config.yaml
model: "encoder-decoder audio transcriber"
encoder_norm: "batchnorm"
encoder_channel_attention: "eca"
encoder_stem: "single"
decoder_layers: 7
decoder_fused_qkv: false
decoder_drop_path: 0.15
precondition_frequency: 16
max_precond_dim: 1024
batch_size: 128
Rows from block 6 of the audio encoder, named by matrix and row number. Rows with one number belong to one channel. Each number is 500 + 25 x the weight over its row's rms, rounded and kept within 0 to 999. All counts start at 0. Numbers have three digits each. After the name is the row's rms in percent of the matrix's.
# convs0: first width-7 conv (encoder.blocks.6.convs.0.weight, 128x128x7), inputs 0-14, a 7 kernel for each
# convs1: second width-7 conv (encoder.blocks.6.convs.1.weight, 128x128x7, transposed), outputs 0-14, a 7 kernel for each
convs0.20 097:477477509535505532539515538441510506518511501514484478542531519510455464529520544494521466490526493512501520519489492467487483501475511500460533580524497467506503506485517513506537521510485489516463486527493516468499501528498507494489531528498440505487534529445528492502489503512420541491505520536447485503487478501
convs0.21 103:490455477561529494536496520476456494476523493527504504499473545504484504528480464498505538496519515494502502484479479481513508467476519496530505489498501484484462500485493497519492502513505500491517489509476525517482480493490485481474495492528508464435507487477513513524511495528499556517447500502465459479470474526
convs0.22 095:521474479497471519518465566486524486487520514460496520522472493452460502479479510488520580503482538471492489494472501503535548524494520500491484516562503529483489530481479494514441554481519522498524467470493470505511453506494515476495508468482527521498494487499472527522502471516502508487508489498480495496454446533
convs0.23 098:501528495490520487529476539510492481494484508526502491542506479452490512514503494512539462499486499518488446487488512502526491561492512515507522454482470491493505488499475447503485504486551507509504432533510527481462487522490511516491523537468547501509493535477507494515491521501538519484494496469483476521487485460
convs0.24 099:534516500484529500484489483479475495513481513489467504503489476496531491461480454489498518489465468510511501493552495520523503531489487524473482517512504535556460528520498520492444478495529547571510491490493486489527466478482486483510473468490500497503543469479496511496478507525539511470488452470503509521473526490
convs0.25 097:507490522532452473517517495528495499461518488492470480524504495510486509503484484544474479478560477509489488510521498476507517515487493529443458528486477477489477483538489560490478537513507484496544484526507529481454499505471488531528498447447473537504513503494474498493520497499459523541503457503479527511475510506
convs0.26 096:530457531514532493502463477483487467526493482530495480476500497507498524487494524490479479492511523523483475506486454495492529481455477488535495538514515500503471467523483492483498487449471517422517459542507486478474485486495516484480488464512504523508495495510481477499538541461518530495481542560476489503473483470
convs0.27 101:540471467500539514481495472566497476472495536524525474491516465504499520444503484493531492520518489484489493505482452528494480498471508451505479503513543500499502506516471521458486505480487448501514531517487439491446531522517520539554512489430431485496518527500508482519523493483514557532514491513540564493488494532
convs0.28 095:497459481471520497524562532568484489525497516474523466539516507502542512546482506497479468476471461521560467495491543473510548456488498470466505466506491484494484490496527506499472485475512495479505512519539533504489470489521509513469497529511536488466471522488507521511506444416438467459503521462497497525533528472
convs0.29 098:490495541528507508476516544510491507510507535497504454410464525479511540467499485473494519501491489519505542526500522508475461502497501507508465459517493486463492486534469521483508530492520503503494448479500507548480474508510507513456551492506463498498473440487513491484528517489496468510525516467507483496454522464
convs0.30 105:472463500483477501512482522504516519502505475517478521463468477498545518576507458500514479492487484502502491491509530532485509474509498517464503477460505493495532495484500489515518469466486517504526518461475491480460460500535495496461497505478563497510474505490462513555514498509482536492455486551509486493465513537
convs0.31 100:484518507519520492529475480478567469452476530510473492482473504461457485501489518452508518508507526524526496486524505512537480494454478514487479492459475524538498471462474503559521488499540475486532503522558494509473493550531518541499506498484512464506469487509506477473518455475501449482510470474517526511516520537
convs0.32 099:505470519502495509488485443508538514464490487497498478469480515515495544532512514495518462515469506505517476500486504525517437521502499477469484547496504496520501479480523498538499474478462502494507516481466514516524474533490480541509508457484473456483478487466505502513494513508530544519470435519479531486501503508
convs0.33 097:506545487461521485511507546474488509510524495513492477477508505507503470551471505500481494540524477554497486488546492522499504485535512480461524486498459486496502463490514469527516503454468543498553520501486544485502492478486537512549520473472487521497502477471505540477500521497443514506518515496474533489491489511
convs0.34 094:526524552518478487475532483554483496483528495526509483512502477523487507494516515497523508488510486505513477492513494521492525515541511463523485506478493537472532540515525561517452561521495516488529513472504492442456495455514497513499498454488484516481493508456520494502490515494478502504546510502491476512473489491
convs0.35 107:501481524459473482560504459431520512438521531507485476496496493493501516466510500505494528475496489545525505516482537480481482486499489510527474508483482515473494498501508470588483513456498479504528485473463511516496477501491523498501465511457504525515515500440486534497508483542503534495499496503461486536493489518
convs0.36 091:471470494528489508477518512531519501470464509508486468479502482487498484501500511497483516480474526544488513511511518508549533488494491530457499495528456504475551472486488480553496527525449523527488526480476476518499519494493494489490503496506522494540535480496462490508472524486487486508505538559493453510493471471
convs0.37 098:439504512451496497479515535489537511498471481469519490522526510486488476489469505483475486463460497478482518556486490488430432472504495481502512483493538490528458494518473546506487478484500500489544471509456494452518469501525538537492524469526496516513487498473501481444530461522518503528492496529507512474507535532
convs0.38 107:486466523472478487477466525542508504498486481522513477489477515477525490518555501480475507475463522503521467466472550493530493489484546530487527546501480499534490533495480525503479476460464512473487441458452513492516478518504526513473495508541480514515528555475490463503502499509563479477522507514480495474458467454
convs0.39 095:485504481539489459554516516467504496516530518474532510503467488476493475500482509506505508452512525472509545467522508492507499507496487488562488511485454484523477523518495473477535593462472520447467508466503496457453443494507468510478516513510479512502458491504479489486501501496505488526453502505492452571478502514
convs0.40 102:466450509460485506473496500511492545531534485537480529505478491514534456481477481478499484547506532488503452483498480530471539516548500511508497515426507496503504497511544502496549541496471482526483488501477494505520530534465479478474509465541593525525500538440476456511470519502517491497502489521503473503476484468
convs0.41 093:484499487541490487514473519492526495474515452512554500470502499525513507499513479478480524507553557513554501521512457520503483509484540515482508492539460501530510534488494499541497466495466536495503483528470502545511478504477481532486453514487484462509479491511488465494496524469502558511464467488496488530514474496
convs0.42 108:473523456495518528491499489500498548481481457499547493485539470506534511499490505512515514508462515469517495517516501505488509502485488488508542462520489473515502446495500489494494512500489499514487509460512488506534512479450499532472525494493523472507467554516510479526494492492506482506485478512492519503522545453
convs0.43 096:506481558556475492525534521465534518486482498507478528489489480492498529497520500469485490519529452529517521508500503511481499533505549487510502508449520494482497508514477504500556433501503500461507478489447466510515506527490455529475491453476507488544541497460484478458492464471492504501473474549477481540518461503
convs0.44 100:520518505478484498461498481477549507522471518486516494521520526501480535548506452499526537516499467527471496487500476501475525516527537526525490509479508507487494483501497511552470480508505483512489490489492496480532498524475505518520483506506514525484539528517519484491464487505495554505498489479480453477546536459
convs0.45 098:448557480469505490449548445483478481469461509503505458548532518515526561470464486555472522490550491474495449481507501521491484500532478464520495460457518483488465501483498527517469554531532515534513558527516502498529498499512510552534486524525512462492549475498505503481486493482461478491488512508476503483510516506
convs0.46 099:486518489497502514510513537517482496461524540556498493526500497475473484517461517500518486486497510483429547502521498500482508494505484493462499504485459506443477492495503500478507549482551460517482519515529516488550509526483502480569547515535485502489450473490477546462499520528503484494520501500533459511487517505
convs0.47 098:476494475555523505548507500485512500470520473498473497484527483483477484535510520460525517507472518464497512494520506453514500494516518518494500495511511469525531471507488485502498492473467490522486478534493511536446517497530507489531476492504482487460507473476525494520545551514521513515507503538491486501529502480
convs0.48 100:473502476491506479468491510519498488507501453499464498516474495512494461517497521466431482511489552499424484485522489495483507572506505468529498474512499492511527502486492493480499539491497523499443520487494484501505491505480487474529457429465489512518484513479499520545502456472519481477552479467492502504477492496
convs0.49 102:492483540491537494498508503537480476485498515504482471490543505496510510453486499528532498482512487500524521516501474511489511500493488499468541494495499492505515540532531496528502513505437520465526534527463461516568531447498543480493501540499524576512506530490510502488455479511539510517501498497509537500491462487
convs0.50 104:500502474525509536474476515505507521504488499497489456490480533512483479488484526507484487526475519497509490467502519510506498483546461534530489530503513471491520514486550524492501526475468584534485528519505492502453535559449503467532487546522459510517475504508537492437474527507527486485475491481503485485510497515
convs0.51 101:497503486471503499512516506537535508473484512498489523550479499543493512482493489490445490535519468503472511503535509481525526477495493517499519479503477505475488502478493493500521475504493476515490553518483510468497503482508491471482511471519551486523474529466558502499510490445493495529512469479484525475452480532
convs0.52 101:468523465487482463477476526501470497455420503529527492505500521522499478493494487513536517495538478478476484472500501477511547483455487518498474521501518493471501483510514522504499485515516468498473522494544494513489494512500487499480426506522490543515484489479518545465525540526497479494502492508518468447528514496
convs0.53 095:464468481474497491486502488467527459476484530483476545484530531450496491479484508529501473512452510486498472527487482463503483494482502448527510484478525508464498484468520503522564486493517539503486507474458491505488503516481486515489534575504495505531457480489507505533490483480540500489491461498494497504495487499
convs0.54 099:527483467470506487524481475542475493498498483518492498486520512508512509487545488490505468468503475529457479487516476468502457508497516466498546501535514521512514520484543536508465467494551536494500476468497551538502501503493528517459442498532463530493498492460485507531478530485512509498509536506505482433511469495
convs0.55 099:488486518492450549437479502538538528475470493510455510537492542497483500486495505502502518488490521490483465457510507492459489463497499492518498526506481478507502474511506495449477479501520591566528509443474504464454435531471529519505504525483502504563471486493527457480484528537552507501508535531496489515486513499
convs0.56 101:479459511497524514500501513450530511460476505528488535482473527546499535500507477514505481538507484506458526499515500495455507452492508487465496476520522493493475508464474458537521489529506490476489507455471465514452539521508520513527519495500504492537479458474494493513479501494512485451513463473470555568545514535
convs0.57 100:504540481522477506459513487505473480466477533480476497460465509487500536456496487489472523489511489481515492459500471489514498519522477465519484523482475560483519467484483511525512494542486532446485498486463456493493468567473487535479490521483479528479521495525487503458518506512535489511475499528484492511509453479
convs0.58 102:484466517534507532468504471504536509484459505544538466485519484477461484489501500510504535542497485476471520494504475496509494486531543497516516474545495464521503502504469526515486530549522507468485502517481522498499550538480483446514501495500530484520517464505546496494496529510493465485482488475490489500500451445
convs0.59 098:464518541523514518502475515527533520485528502508486540540489499482515483526501519475501487540512505499476509517502494482501508499526509479497470439481523469483510526487478506486515549490498507483481502480516535486486476513485506525523517459468488482486471505485491486467528549525528495466504501507473511529491532500
convs0.60 097:516523510504510524515458504516470496512528537506510517555486507486473503469429496487478481509498521521532504483496474451539477498502494491503493541502515532474487536464539479539488468449510512501504500492526488539519445492480487508514481499480488476520496540484477461495530488469519496551496515509475477525514518493
convs0.61 101:515502516516536533521476482513516514470476497522505464510514491503508529461577502508527502504517482519530485518515432479490533503493513485548500524498500518464487490499495534490513525519506470518542504513537520496485448514581485523518478503501518465505452493527494537492519493457533494558519437479535452549523533472
convs0.62 103:462513476467464475506516522505474516501459494493513438523520505494488444457510499479503492484496542539530497501496501522549549479523482495502451542555520494522496515512529488523477499497476503521483499497560525547503543504516486484511534524488504479471500479474497500473471487539491478492500514489481463496492478489
convs0.63 099:495536498484485493495462517509535504465543491515508498508534452522559496531476504483482495505466498526553470502502480460506497489479513475483499507538480520474470502518505513494459507500495511519471519509512510531522537504475480500492535489529486492529473471495548539495467499519505499452510470481505521506519511495
convs0.64 098:481499512458522486502469466512461511498482503537492486478506514519506502527454532452500499475524490530477519481485477504488484513463492482479519500499492467478511477492513473491502527463491504488508467512495492502461477463509508496515453504533474484517541509496483480504497521488547536482506481488467479475459511476
convs0.65 097:492506509495488464508479514500451508521537481453562515496469487495532493510499468473503513512519491458474503498481489488523481556474477554507516469490492487460466501500476502500515554483482512466489480518468507495498483505572535452518459498497517566503462487491498483494469531484507470528479465525490496486498530535
convs0.66 098:467463497492484494509481470489534489486500521533503514473531507476522420441554524520508506516505509503470487531492482480472492493528468527507551531483497483512493455493559568542524467498450484535505512455506516508472518548529513513500504527515514509513494475491522463469473455526515544508496505465482512526522513473
convs0.67 102:493510495514503530488521467507461520541471512493491548505496493489519483496466479518488517507470505508494490561535492544499507468507514489552501479512499496523500462502511504458476491489473525519508540506502472525498539513474496486515513440507517460473481517519495465487506479495543485485507509460533516540503510528
convs0.68 096:507430448506504461531543529510501486508494491485509468527480513467500554514525485503544483522537455462511518529528517520557498486496502517493466488506516531508465551493530539546500473553498488492497496498535515488502515459505461481456481473482533487514570502507434498510484509475470474510519480525497460515490483491
convs0.69 098:495477492493469491478470505507484499455482507535489484501513472471486504495511524507530507529522472487513548482513519517479562520497485527506473508537572519516485485533508510518509506475460500529533485456506487476517539498523514501494539508472494498482481457457476518472477480477486530513477485509508478515511540491
convs0.70 097:503494485487480533480499539553523531485519516531478508508499491499528541493495465448520484511525500505497475466511555543504515518525533512508511519488488473494502505495505522488480462460484482519517493501512495489491450571567490523527474489489499539492522497469518517500516512496460466472518485487457487495498489496
convs0.71 093:505500472525526545467500532540523484519493484481493521532484492518476458487514506472489478491510504515486482507477525508469476495523475484501467484521550496527492489512504513529510496498522499524538503480503474510521503504470513568497507505517533504502534480512454497512493503485494554512489492489489527494480500493
convs0.72 106:500492489481511513502496529487515484542479501500539496487502502518414463457544531521489496474486555495486533509479499456483493553496526487529518476508469542504536474489483467505527511469530516541511485494486473507511557501523535511494477535510544496499472527525483542453451484494489557463530514462494492506434532490
convs0.73 104:550515471494502499520503492483497561525446470466533505490499483505465476475507464490541530478488494513497466496488538525493515518513467483463497475505494534478540479495472504468461545531556464502508538521493512511497519445519547518483552474467512525477490524506464500525510472491502496480503486476499518489525517495
convs0.74 093:547511478516507475487465482511550510544526484493475489481488519511475497499499506534473527493535506470461498483516500506472471462501507481494486476474477515490474535508500500482526491458436497481489491499453475477499505535492511495539508495505527501513479510523541518531482495570507513486487479499520480526494479505
convs0.75 098:545459515534461487487499493515520474453519500532497451498526540528528512478506488535502525496467487499395558515481490498472461500494509502498522491486503520472528505496567485506490490497488485542492476476516557503460498500477491520509525509496508506515523515452499470478489484490488513522485540504500525490497501512
convs0.76 109:533482514580518497465516496552537523514494495517481523506510520498500549498539511485493501480519515497516538491495499519521519506456503505500490530527506498478516526494493491493502538485526528498459527474497498508494510523515501509506447519498513521489492521502495497489499494507460506460469510510463511494499520499
convs0.77 101:549514477474534495541483532499522470518450541488450510483505525524527517490491513468532532537496488477438494521515454538521520538532479499525459487503547480481512539479468457508446511505559549482486489490466500483534515476553499520521482528493515505474474517462490471515465500505506490556570496486529483478503449498
convs0.78 098:485534523518506511540513439496499537508516490512538465485529503487497529503475499536517520515504461503551498516551552465473504493517508437450496514492442475511508470499488518499503519488503520526467584501512471477479463433469470489485507504468485468501500505493476510484525526509524441481511554505494469478464495533
convs0.79 096:467474565521502489501506493479519507521470503491512445487468501487507542558495511563507506510518511509513492497509569512570537511495480458576525492475512497513523504507528496481500470493504480490460518481513467491443511490520494497468553458516525509461543503493463446530482494467493502455508446465499502506530489510
convs0.80 093:481451479489496471520501520513499486479502501512503538511514528528515484496495502482492502514487490539486531502533538538490448470496459490444519523480442523479535459502485484492489518510452505514478482491474462518464488485478507495517471488489515474526501498506451521462487470492530531509505473486512490553497505473
convs0.81 102:457520494504485476480512496494469503475466534503459472525511493507495485467467502463491448512511515549514476535496518466508507516525522504448505514548508484540494457470478494479494485475514504473506512473470470472529513459494485498508518486469474498455493509477493512468523497500538485495487495497485498471493517507
convs0.82 094:466518507472478467452530477510522537487536465496496484527522500531501469508481527520522515502503487511518473504484464460485482443484481497504583532475488477498520491503490481523493541490472474502477527487554491486505546530490506521491512515495527509525474559540496489490487531521496464484475528503524515506470472510
convs1.20 099:509531537514489497507484506500532506501526502482483502475490495476522479506527505486509484510503500481526494517488487503511500487480487453455494473498517458474513545536506544520525493490500479477451492511472483481485486521527472522522443519490483498540485495536509560542518510457515520503468458513500497486503513501
convs1.21 103:530537527535481477508520473505552530496509516442518518512517497519513461525511509538544493513489476498494494488479477485484513494508481506508501537475456496494519491484481477528533519503507533512446506517545475506510484530483484476492517459521508442502454484538522565512512503487516499537484463520519502476492490478
convs1.22 101:475500489524506521489504485500454515494517480500479520507483467519518526488524484493457492521468503528471485487602495488487493514557508539469521505518511503502510503490481530434486527521511509528512519487476444524497525471522438489504467550519475502483501512490527485482510503491494528451525494479487569490561526492
convs1.23 097:508515531446491522508501494478531502490500473521510480495474495499496509538490517510444498517513535486460524542487490494474482489502508482492514502523536505490518504426474521463504450523493495457454539487507519517493476523483548488495520512501519509483459435488496478514524522440489490512510466510495440495513526523
convs1.24 098:590525519507511506483466495459486486463539493527507507536504464503512503485493511552454468533499473514514488489508484477485504508526517456501488480495471471499476497508555496469497521505531502510518453537513488512514480516463464492477542480519495457530545519496524481507516503514462465490449464496508496532425490464
convs1.25 102:465476526500467515489500529479491475542508467504511466484504489491500469490501522492502473501466475511479516475456474506516497457488478573530522484484518503514537494509477516480483479501502501479532464465473473522463453481480464487474468491525500478495501527492504495534531498516468498497531465526508493522439483490
convs1.26 103:520471516483513542522479505489503428521502489486501518499479527564484499447512514486475476489482509496498469477528522491478518496509522480465527462497510525559508492532531452486466503533493496517564548488501505542494552534476478450517568490502453460485522513509490445508520488493528495477485533516481481535482493505
convs1.27 108:502537469521495464494457478506505499485475521486529530525469468492523464471520493509542468470479498463472531468487481499528526484494498474466474460486555528513529541505491426488497484502502514509522492525490469487485538498499522498517443450463485525508480516469493564516480502536513525453500484520507486508473520525
convs1.28 105:510495479498527502474541540549528470496541508482489524491505502522486552491477488470513485547467519537524532512500460497478488507433477502499524482502515498521522486509480517511462518532494497530513496491463479488488504502485495518517498464511494490498510467499519554507481499505460577490392458490477504510504497509
convs1.29 098:444484521497485472515488467495489506477495496497506494478497496506503497496473485493504517509554483527481486527505510509514559483492497477487496481497543520458518513469453497465515476510530528521498481504511479509471488529488506504494501513483503460518478501514487464515477490475486539482503489496506495474502479508
convs1.30 101:531479531465451529535524568513534504501483486508505476495508501495512497458523538482531508562452466516469541533497508527569503489479515444516473507489505511496499482431472490491505520514525488494506532487504505471521526473454484480502510493496478510477501476515502499521495503480492559500501508463509500478502505478
convs1.31 104:491537481472558490498504525512541501507556526476523513506478511492483557485482514483501485491523495490485535503488494497471509523498520486559547561552478522486495493509510508517565475510504510501500542503524494484525511497535486475487494481494504440455503461516507476504485506504509489474458477457495512521534506484
convs1.32 098:476493505490483505466523539512485501549499478475509479520460470519478481527516489505470535505502502518545511500498471497457535498454530513479498510495530458491494546476471499450517518498543504493512520475456486512493537522466457514490486485512480445451477522494497470488455503494409491512487521488457490510500479441
convs1.33 097:523500489500499467547504477480482539494508487485477520463508503507493551483494449498516524482492496451496504531565520499497531532473525491524516539510482541494490519545478472500457469486482519489456507537489486506521488515468508490499491466454490494451499473485497509531529485486499463456454480502512505499510527480
convs1.34 101:491502507512483507498484549486494445494530508515501496500521460499492510478495496526533481547480511536527498522485508530484562535549510486537511501485507519572465483497500516502493486515501544539482533500518523539502462495457484481501524522511549497477558525489497504507512515493489508504472503534507529517508515484
convs1.35 102:536499544507460487502480486474477503520479505522490522464506498489518515544505486520555499513511527517489465504543487497476543455498526516497474500502504494487469508485506539511559495526483503499486500502488490496504499478541542490488472501482454521488503516562528522483527513524516502542503491498455510482492494492
convs1.36 094:498450508471493487521493515508506507521496502496481533476495516514524478511455487478504475495520497517505454463515476511525557474506487481497563453523521505493484523462514491518495485508497492532511484540502464536463498512524518480511522487493520474519497507510546482511489483544479531503491452534490501451532461508
convs1.37 096:515530539532484464456489527507483502509471497507509454515559511521457470519443503496496553496542474506493527503533463527449448507557470478527490552477486482499529491508515490519519492489523492483464494466542582524474524488517532484444463492503546526494465527508487549514497510510489492505504507492496503505495422515
convs1.38 101:491526463510477531492507482531472465477471481485520476481491527516507496518482507514491502511516475500469522524536467509489486492503563525494476486522522487499476477484501497495480466515518464494510556467541470482526499504461508497508500496515506517482498477451474518521484466476471522566514527488487487513498546505
convs1.39 098:477510505527476464482490529515490521512532495509512505558501472483452505499544482506513545509476509496505489465528473517505527521459474500500477474508518487509490520466527497502499481490477490494504533503497520487461511529475473481523475488496489483474539531497516484494459509483537503476474496482552543459520490486
convs1.40 103:542460533477551529508493505482476468463452494494471474504493464516501521498473428546503516489496500483534545492496488524537508501515494499487483483511456482492482508479471498489490503498508523481489435557542520499466537518538503468569521505503474493499473461509494522497526490490453502495499536467498500453471492549
convs1.41 098:469493492509483513470469474495510499523497496463489508501490507458536463527518499496481476495475483486511490536573507500501524511541507530475479488480501496445511532495478520467510509474509460463455559496517493511490484513477510508524524509466491503497477476526489521558517507468472446548516519529520495511509511530
convs1.42 100:486509495533488481505480482530507506476475511513534462467466534538514513486570524547529521505534537499489470505450509524523550440506508504489510517520480464493483479477515482473499472508513512499533554524478517468502477477487469502477481491472502475472481444476451500469538483521507515523490502467519472496507514515
convs1.43 095:530501501556502531469471560501491482511550511431544517556481423514457518520486513472529519530485482478519484532512478488503513517496533515493503442513517524523508494545447503500515491478498524566516505471465482508502469511468421494497521461558528490533491492483468506501527533525493545507501506477520475495516485507
convs1.44 101:517513509520525494511489491472479513492524503534475493540526485510515487514514536510511471531483495433470493483462518473475511472494503511497529486486531527529479464509485519499523476532489488531534532505487523501462499472514470507557490522482489538491536462521482490502488485525513517550523493495537476492507457498
convs1.45 098:517478520528496485505499463483515503488523494479472523490490459479489494502505460521516491513472503529439505475503542500529511479471482476523490523514504479512475468461519476502538515486470487549515499464480485523501504496540504476490550469502503478501439471455490468519463490504492482497472464483482479506471496471
convs1.46 096:489487487498504463475483505524498511489496476504460541471510468488479538460488444462540525521514503556444454520518526474501431463530533465474486532497493493529471507496456504508476513499511524514474471533475459500511525480548505532449465518453513478504508531483526510486515488490497503490479470499489524517466507451
convs1.47 098:469516552477481547495509529498508543532477469518522473471503480535461496494527464528479549544454502492530511486517508543492495454494526535501523502512524539513505491501506478489472491512501515473465491474518476518507503476496496489526522509480473524455478493488503539503458518482537514558527523499513525502514518491
convs1.48 105:518489478448483539508486492484490520520451484536488542489511512525522531493508462497516476465520530526485494472490494475502505464507474501524502462517499520471471485545474509493521512488515576468518520478498530487496566531466491544446503486491489490500486486473524526483487536506521493462474500502505485520562540550
convs1.49 100:463537545462508500503506512466509504456503499514483494496468496465500505534469499479508502512444462497513468497511526507499517539526454493473506480515531511479469493442535489556535516502497498472500507491515511598490505499498507524464538508458522491497501484497538489522475491512491541449501469490494486477463524478
convs1.50 104:490506518513494500538487454483505531526513484468496515479512510459489509505482524479470496484502506497481509482471488513523535477504497486473528525539514503493517524507485464470535510512516479576492470528522463564500486494538492464495497507434534524471447497502490501518523491505505531528452452526501514483509517464
convs1.51 098:495516448529459487517502530487492518533478501515482496533489510491474504502477524504485468478533534517535502479524518538485536543513502478531501503532500501498489515485505486540496487532492478486480493517499472486525530513497484438513539511473494506469502491524534535525490490539545522475471458515476489525500492523
convs1.52 101:495559526546548492483516529513480480493526538499546567507457479506508509489525470505494459484480510528470481484495517534495492514489489514483547514448482536549475509462523470485480499508514473516531489503463462529499507490517480493532476494489467485451492485471484554516537549485481487509517521492480529520494534453
convs1.53 099:506484456498490537491492508448529511501483534478466476488576493490510525477474525488468489545497520482483521517529500482470526520484528492438484475494471511476483442500514486479508533504501491485492482524488529480504516500480507520450505467499518534503497512480479552534503472507534449517535447508530484488482453426
convs1.54 103:508527492523503489495475536475503445483487507514479537516517507499492498530452487504511566495500437551519469490516519548530518550522504513498479487485489498526485537426502496513543519503478524462496522518488476549457486453530479465513515494487526508513543513538499547506484517534487529485538547530515501504483505493
convs1.55 102:494497470482495501527480462481515551489503476550549485546486490468504498533524474453518544539548480465518492547507516482496502526509503489514479484496482479480495484486488516464466482505487506522497521490484556520526517542455450489495518483543540485504480506475488490539481511526469434490545544479499501501494501558
convs1.56 098:481483487498527510511503539496501508512519495518475479503509514498519516511482501479491467526490502504495449510519511476515512483486505468479468486469501477562494518495502496498527537507503496490502497482436507500495532483475529460499528486532535502499502517518471532488467515463449511516555475519478488479467473499
convs1.57 102:486483470502532472513481523511507497512547512488531507490530472485545527516491515524487475487505463488485518459492476495518488518506493543527487504488514512502509506527514459495492486520450556527544471527492490479467572505520510473499496515573513494512536492478500526479500480509509500503495467472470477468545465523
convs1.58 100:524479537488494458491517463506501520521507552519466496467480471479510500523506522519454516463506497498480461506548518529544542510506495528502530545495469496500549555472478484511500510513499499513473523474499528520460479521543512504492501473470510501502526533495474524522504502518509506522511500513469507509521536545
convs1.59 097:479479496499479476491518495513499494505488512510456492465507518507514450484494521552531456493516510504477490511505512473529501479539513499534480495487510477511514506543502484510470496536543462512479485506519521499475499491545455507511498453471470440462511437498477499494507499482469507491482553493473490518519475546
convs1.60 102:483465444499542481527488505500519499526524493474488516530487503515441527491492510514465486545499494482523548512499466521476486510482464533559502446498483509538483534508465478486506508485497512498484498491494506506499542464517486463514528511511529513502516494495464474507524512461488481482513522472480502527471486492
convs1.61 101:452519507546492518509496515500497499516526483488509529460498485496489469571467504497512512505519523494508494521505477472483505499493520487515538535493473543513512502470480489492536490538518495479536503456489507463511516528503527460483535527525549507508461497492517520528536490494511534518513529476527525520510502518
convs1.62 100:487501485492465522535487515489492491484454506515543518509483515512479474524493459468519535488496530498491499493480473507529526516503483492496497449483515531567468471488479504497463514493460454458535448486521530448468498510549531460478494492522478483503501452472508497502492501472519517483516517491490523530497500482
convs1.63 103:497490533483511508478477488484501527480516505458521524509496512487474520481497433468487481517525502485461483491472483469505507498515499479482493556477495534509539471502542514498532484515514503476536499488510492493474508506519472502466484500500506504489501448516491521507477489522490505507519489513537482463463509476
convs1.64 102:464484497499527510512523490522442519484510495483479511521500456510505483489497514508513512485554466519449495519489490484491496508470500470460509504488470499476524520494490506481522520517543506509477490522515489480495557464449525488510492510503492462468492500482480505510519481472538500458512505527476527460472484465
convs1.65 103:460526467509555524513531505494504528475485496508493510512497507471464518499507461476500492526506479499516503504466490529493506508484548512517551515507505474503496521535501469457465480495540495459482495508496464510496437516485527507465507455510454496507492504461489494467520505481493479501513491509496509521495507475
convs1.66 102:540480519468447507514488465494478479516478515513500482502531520495548433528485499517503472473527493514485477460494535480477539523484533476522467469490527469477464514540528468501516463524439504476510479495519451499473463521553484482499484499455484496505512569494545519533548502504503543474500495503491483508524499542
convs1.67 102:516488483514490495494477491510462457505492469519524511486479524465459505494498496512482502461451426510510538507525493499459485544471506512478531474520495476537509488510514508478456474487525532530500526528549493468488528496510459528515447551498550505485459514485519475470495511516509465496500473470469509461483510487
convs1.68 099:554563514473435527452461506489487484535479524493503533510473462505507481499501495527500476498474481524499502485483512539457549443486486507501499489499514529496493562481486507468472467514482471505523495483479527505510521503481565480482492460518498493466521503495500497512474481482519497461556490523480505532529498524
convs1.69 099:496517523458464475491487520480490515506535467502452514503490499482484504492512531502489496527511526517491472489489510497467507491498506545504512475507522488472483505506544509490487476460510512522483489528499522479517502511541478534490479506454531484543489531467504531512556533451523528520515489505501539496521495493
convs1.70 103:487517474550550499491530497502471497480470516489498509475480485479473509465543524531464545494512502527502486472483486482494511500521515474495535488538495525462490505494490482487514482473483497519509439496516480526521500485479460514521501525539528573465479463453476527452443495483499484477450529513474505519527475487
convs1.71 100:474499504535447508463527523513508505516530452515473508515542457525507467542501516490510469520495481505494499520490452511500494489492480519495501518507521517455499492475490495493500512510483499535501474488509458490468525512513533476486461514530508491499474435490465468521511491499501506515540477501520511544545486494
convs1.72 098:466518539497528462484479505499536498467494534559490514511456500509516491480487511496499498450490468490519475520516490509505507517469480497488458503497507513529510498476474488504495504485461475505537490501537497530480489530499510518497519437492533477549494509487483491478485520519472469498523498536470485513500509522
convs1.73 103:523460521506449490497511464511514498524522487529505473486495514511506489451500485476459531484490488538466510541487507490496509484482513508499550515479519471518451496474496506482491466491510500508495531506448515496510452488509476476479473499505505524545509527501472535487484516530516483429446490540532503477558529496
convs1.74 101:490488518556492467482499528504537519443494487477515500492487506475513514524524504457512543507446516474509537507515517477508508476516508506500542530528515527538473509474516522480486537497512493497495457473494488522496490542533466485519499512541472533496502478526490460550507451525523484524500520475521507467461547498
convs1.75 086:507531494475463495452491512549489499538514468439512521498549542490492481490494492493482532508503481468464537494496487485482416512478512513535499533538481524507496513534494478517490507523478480484512525520511501513518489508500506458492500514509487493512511504493521534518487513478457501482545490514507498497492511527
convs1.76 098:504529459493477526490491492495513514512517457486477508488481488521458528526460506506522491467535523501492498502486475494519529476539517474495485512532461478508514505530548529469514478517492515482494466506460518518496506494489521503538518497510514519487511494525513492497477516455498524540496517512546491540493485533
convs1.77 098:533469495490517497487511472490504494552496554521527458531499493485498495500507462515510494485509496499436525526486527475478475500493503513533454499502475449488519540504509532478484465475495475500494485494504503466542488464513500524482469516466512502508498484500479477526481542513489538513517534509510543500563483500
convs1.78 097:464507535498484503526463515446478495481505489547503522480493528469522496460494493463476535513534504494506506487477553441497526526464501474509478515515543511464461480491490520476512504480495521508516497529467513504453425476483483458529520510463474455449475512525512530498499511468503538510495483463481463482529486511
convs1.79 098:454454491506477526521510554505467480474446485518524502493491476461481520521488499497510492500516486509481531470515509489536519523515485483547507455514528503529516477489478509517500463508551473462480456484486492475488516517464519517438517542548512440458553465493442506476476473513530461471508495487500518483510462499
convs1.80 101:487470505465482492520515542543481537463490501492503470452512505496491492477490534475503505476524539504526498516533511501528487542489503474548506555521516508564495545508509486503481516495541490507469484482530499486490532473464485513484464517483516501452481502496504502534512494517483477545500503483486462490543521533
convs1.81 098:502543483481502514477462500543490443499514511525444495506484458474494482444497506480481495455530488462461449516473519500507524497515517503525415496551509501518465483472480492473486483513543476481503511492468502507507515475499479537505484508508502492486481441518509518519470490527483482480537551505522470474499561486
convs1.82 096:464506502535506519538451512469524504487472491504508485490527529513450467453524554514495481540483463511534505495455545541505521503491536519492494527458541475473507508519534529525515479497524524527473503540474497517527516503501501498529465503519457536517515534511525508514549518488515458527500473471537496483453478498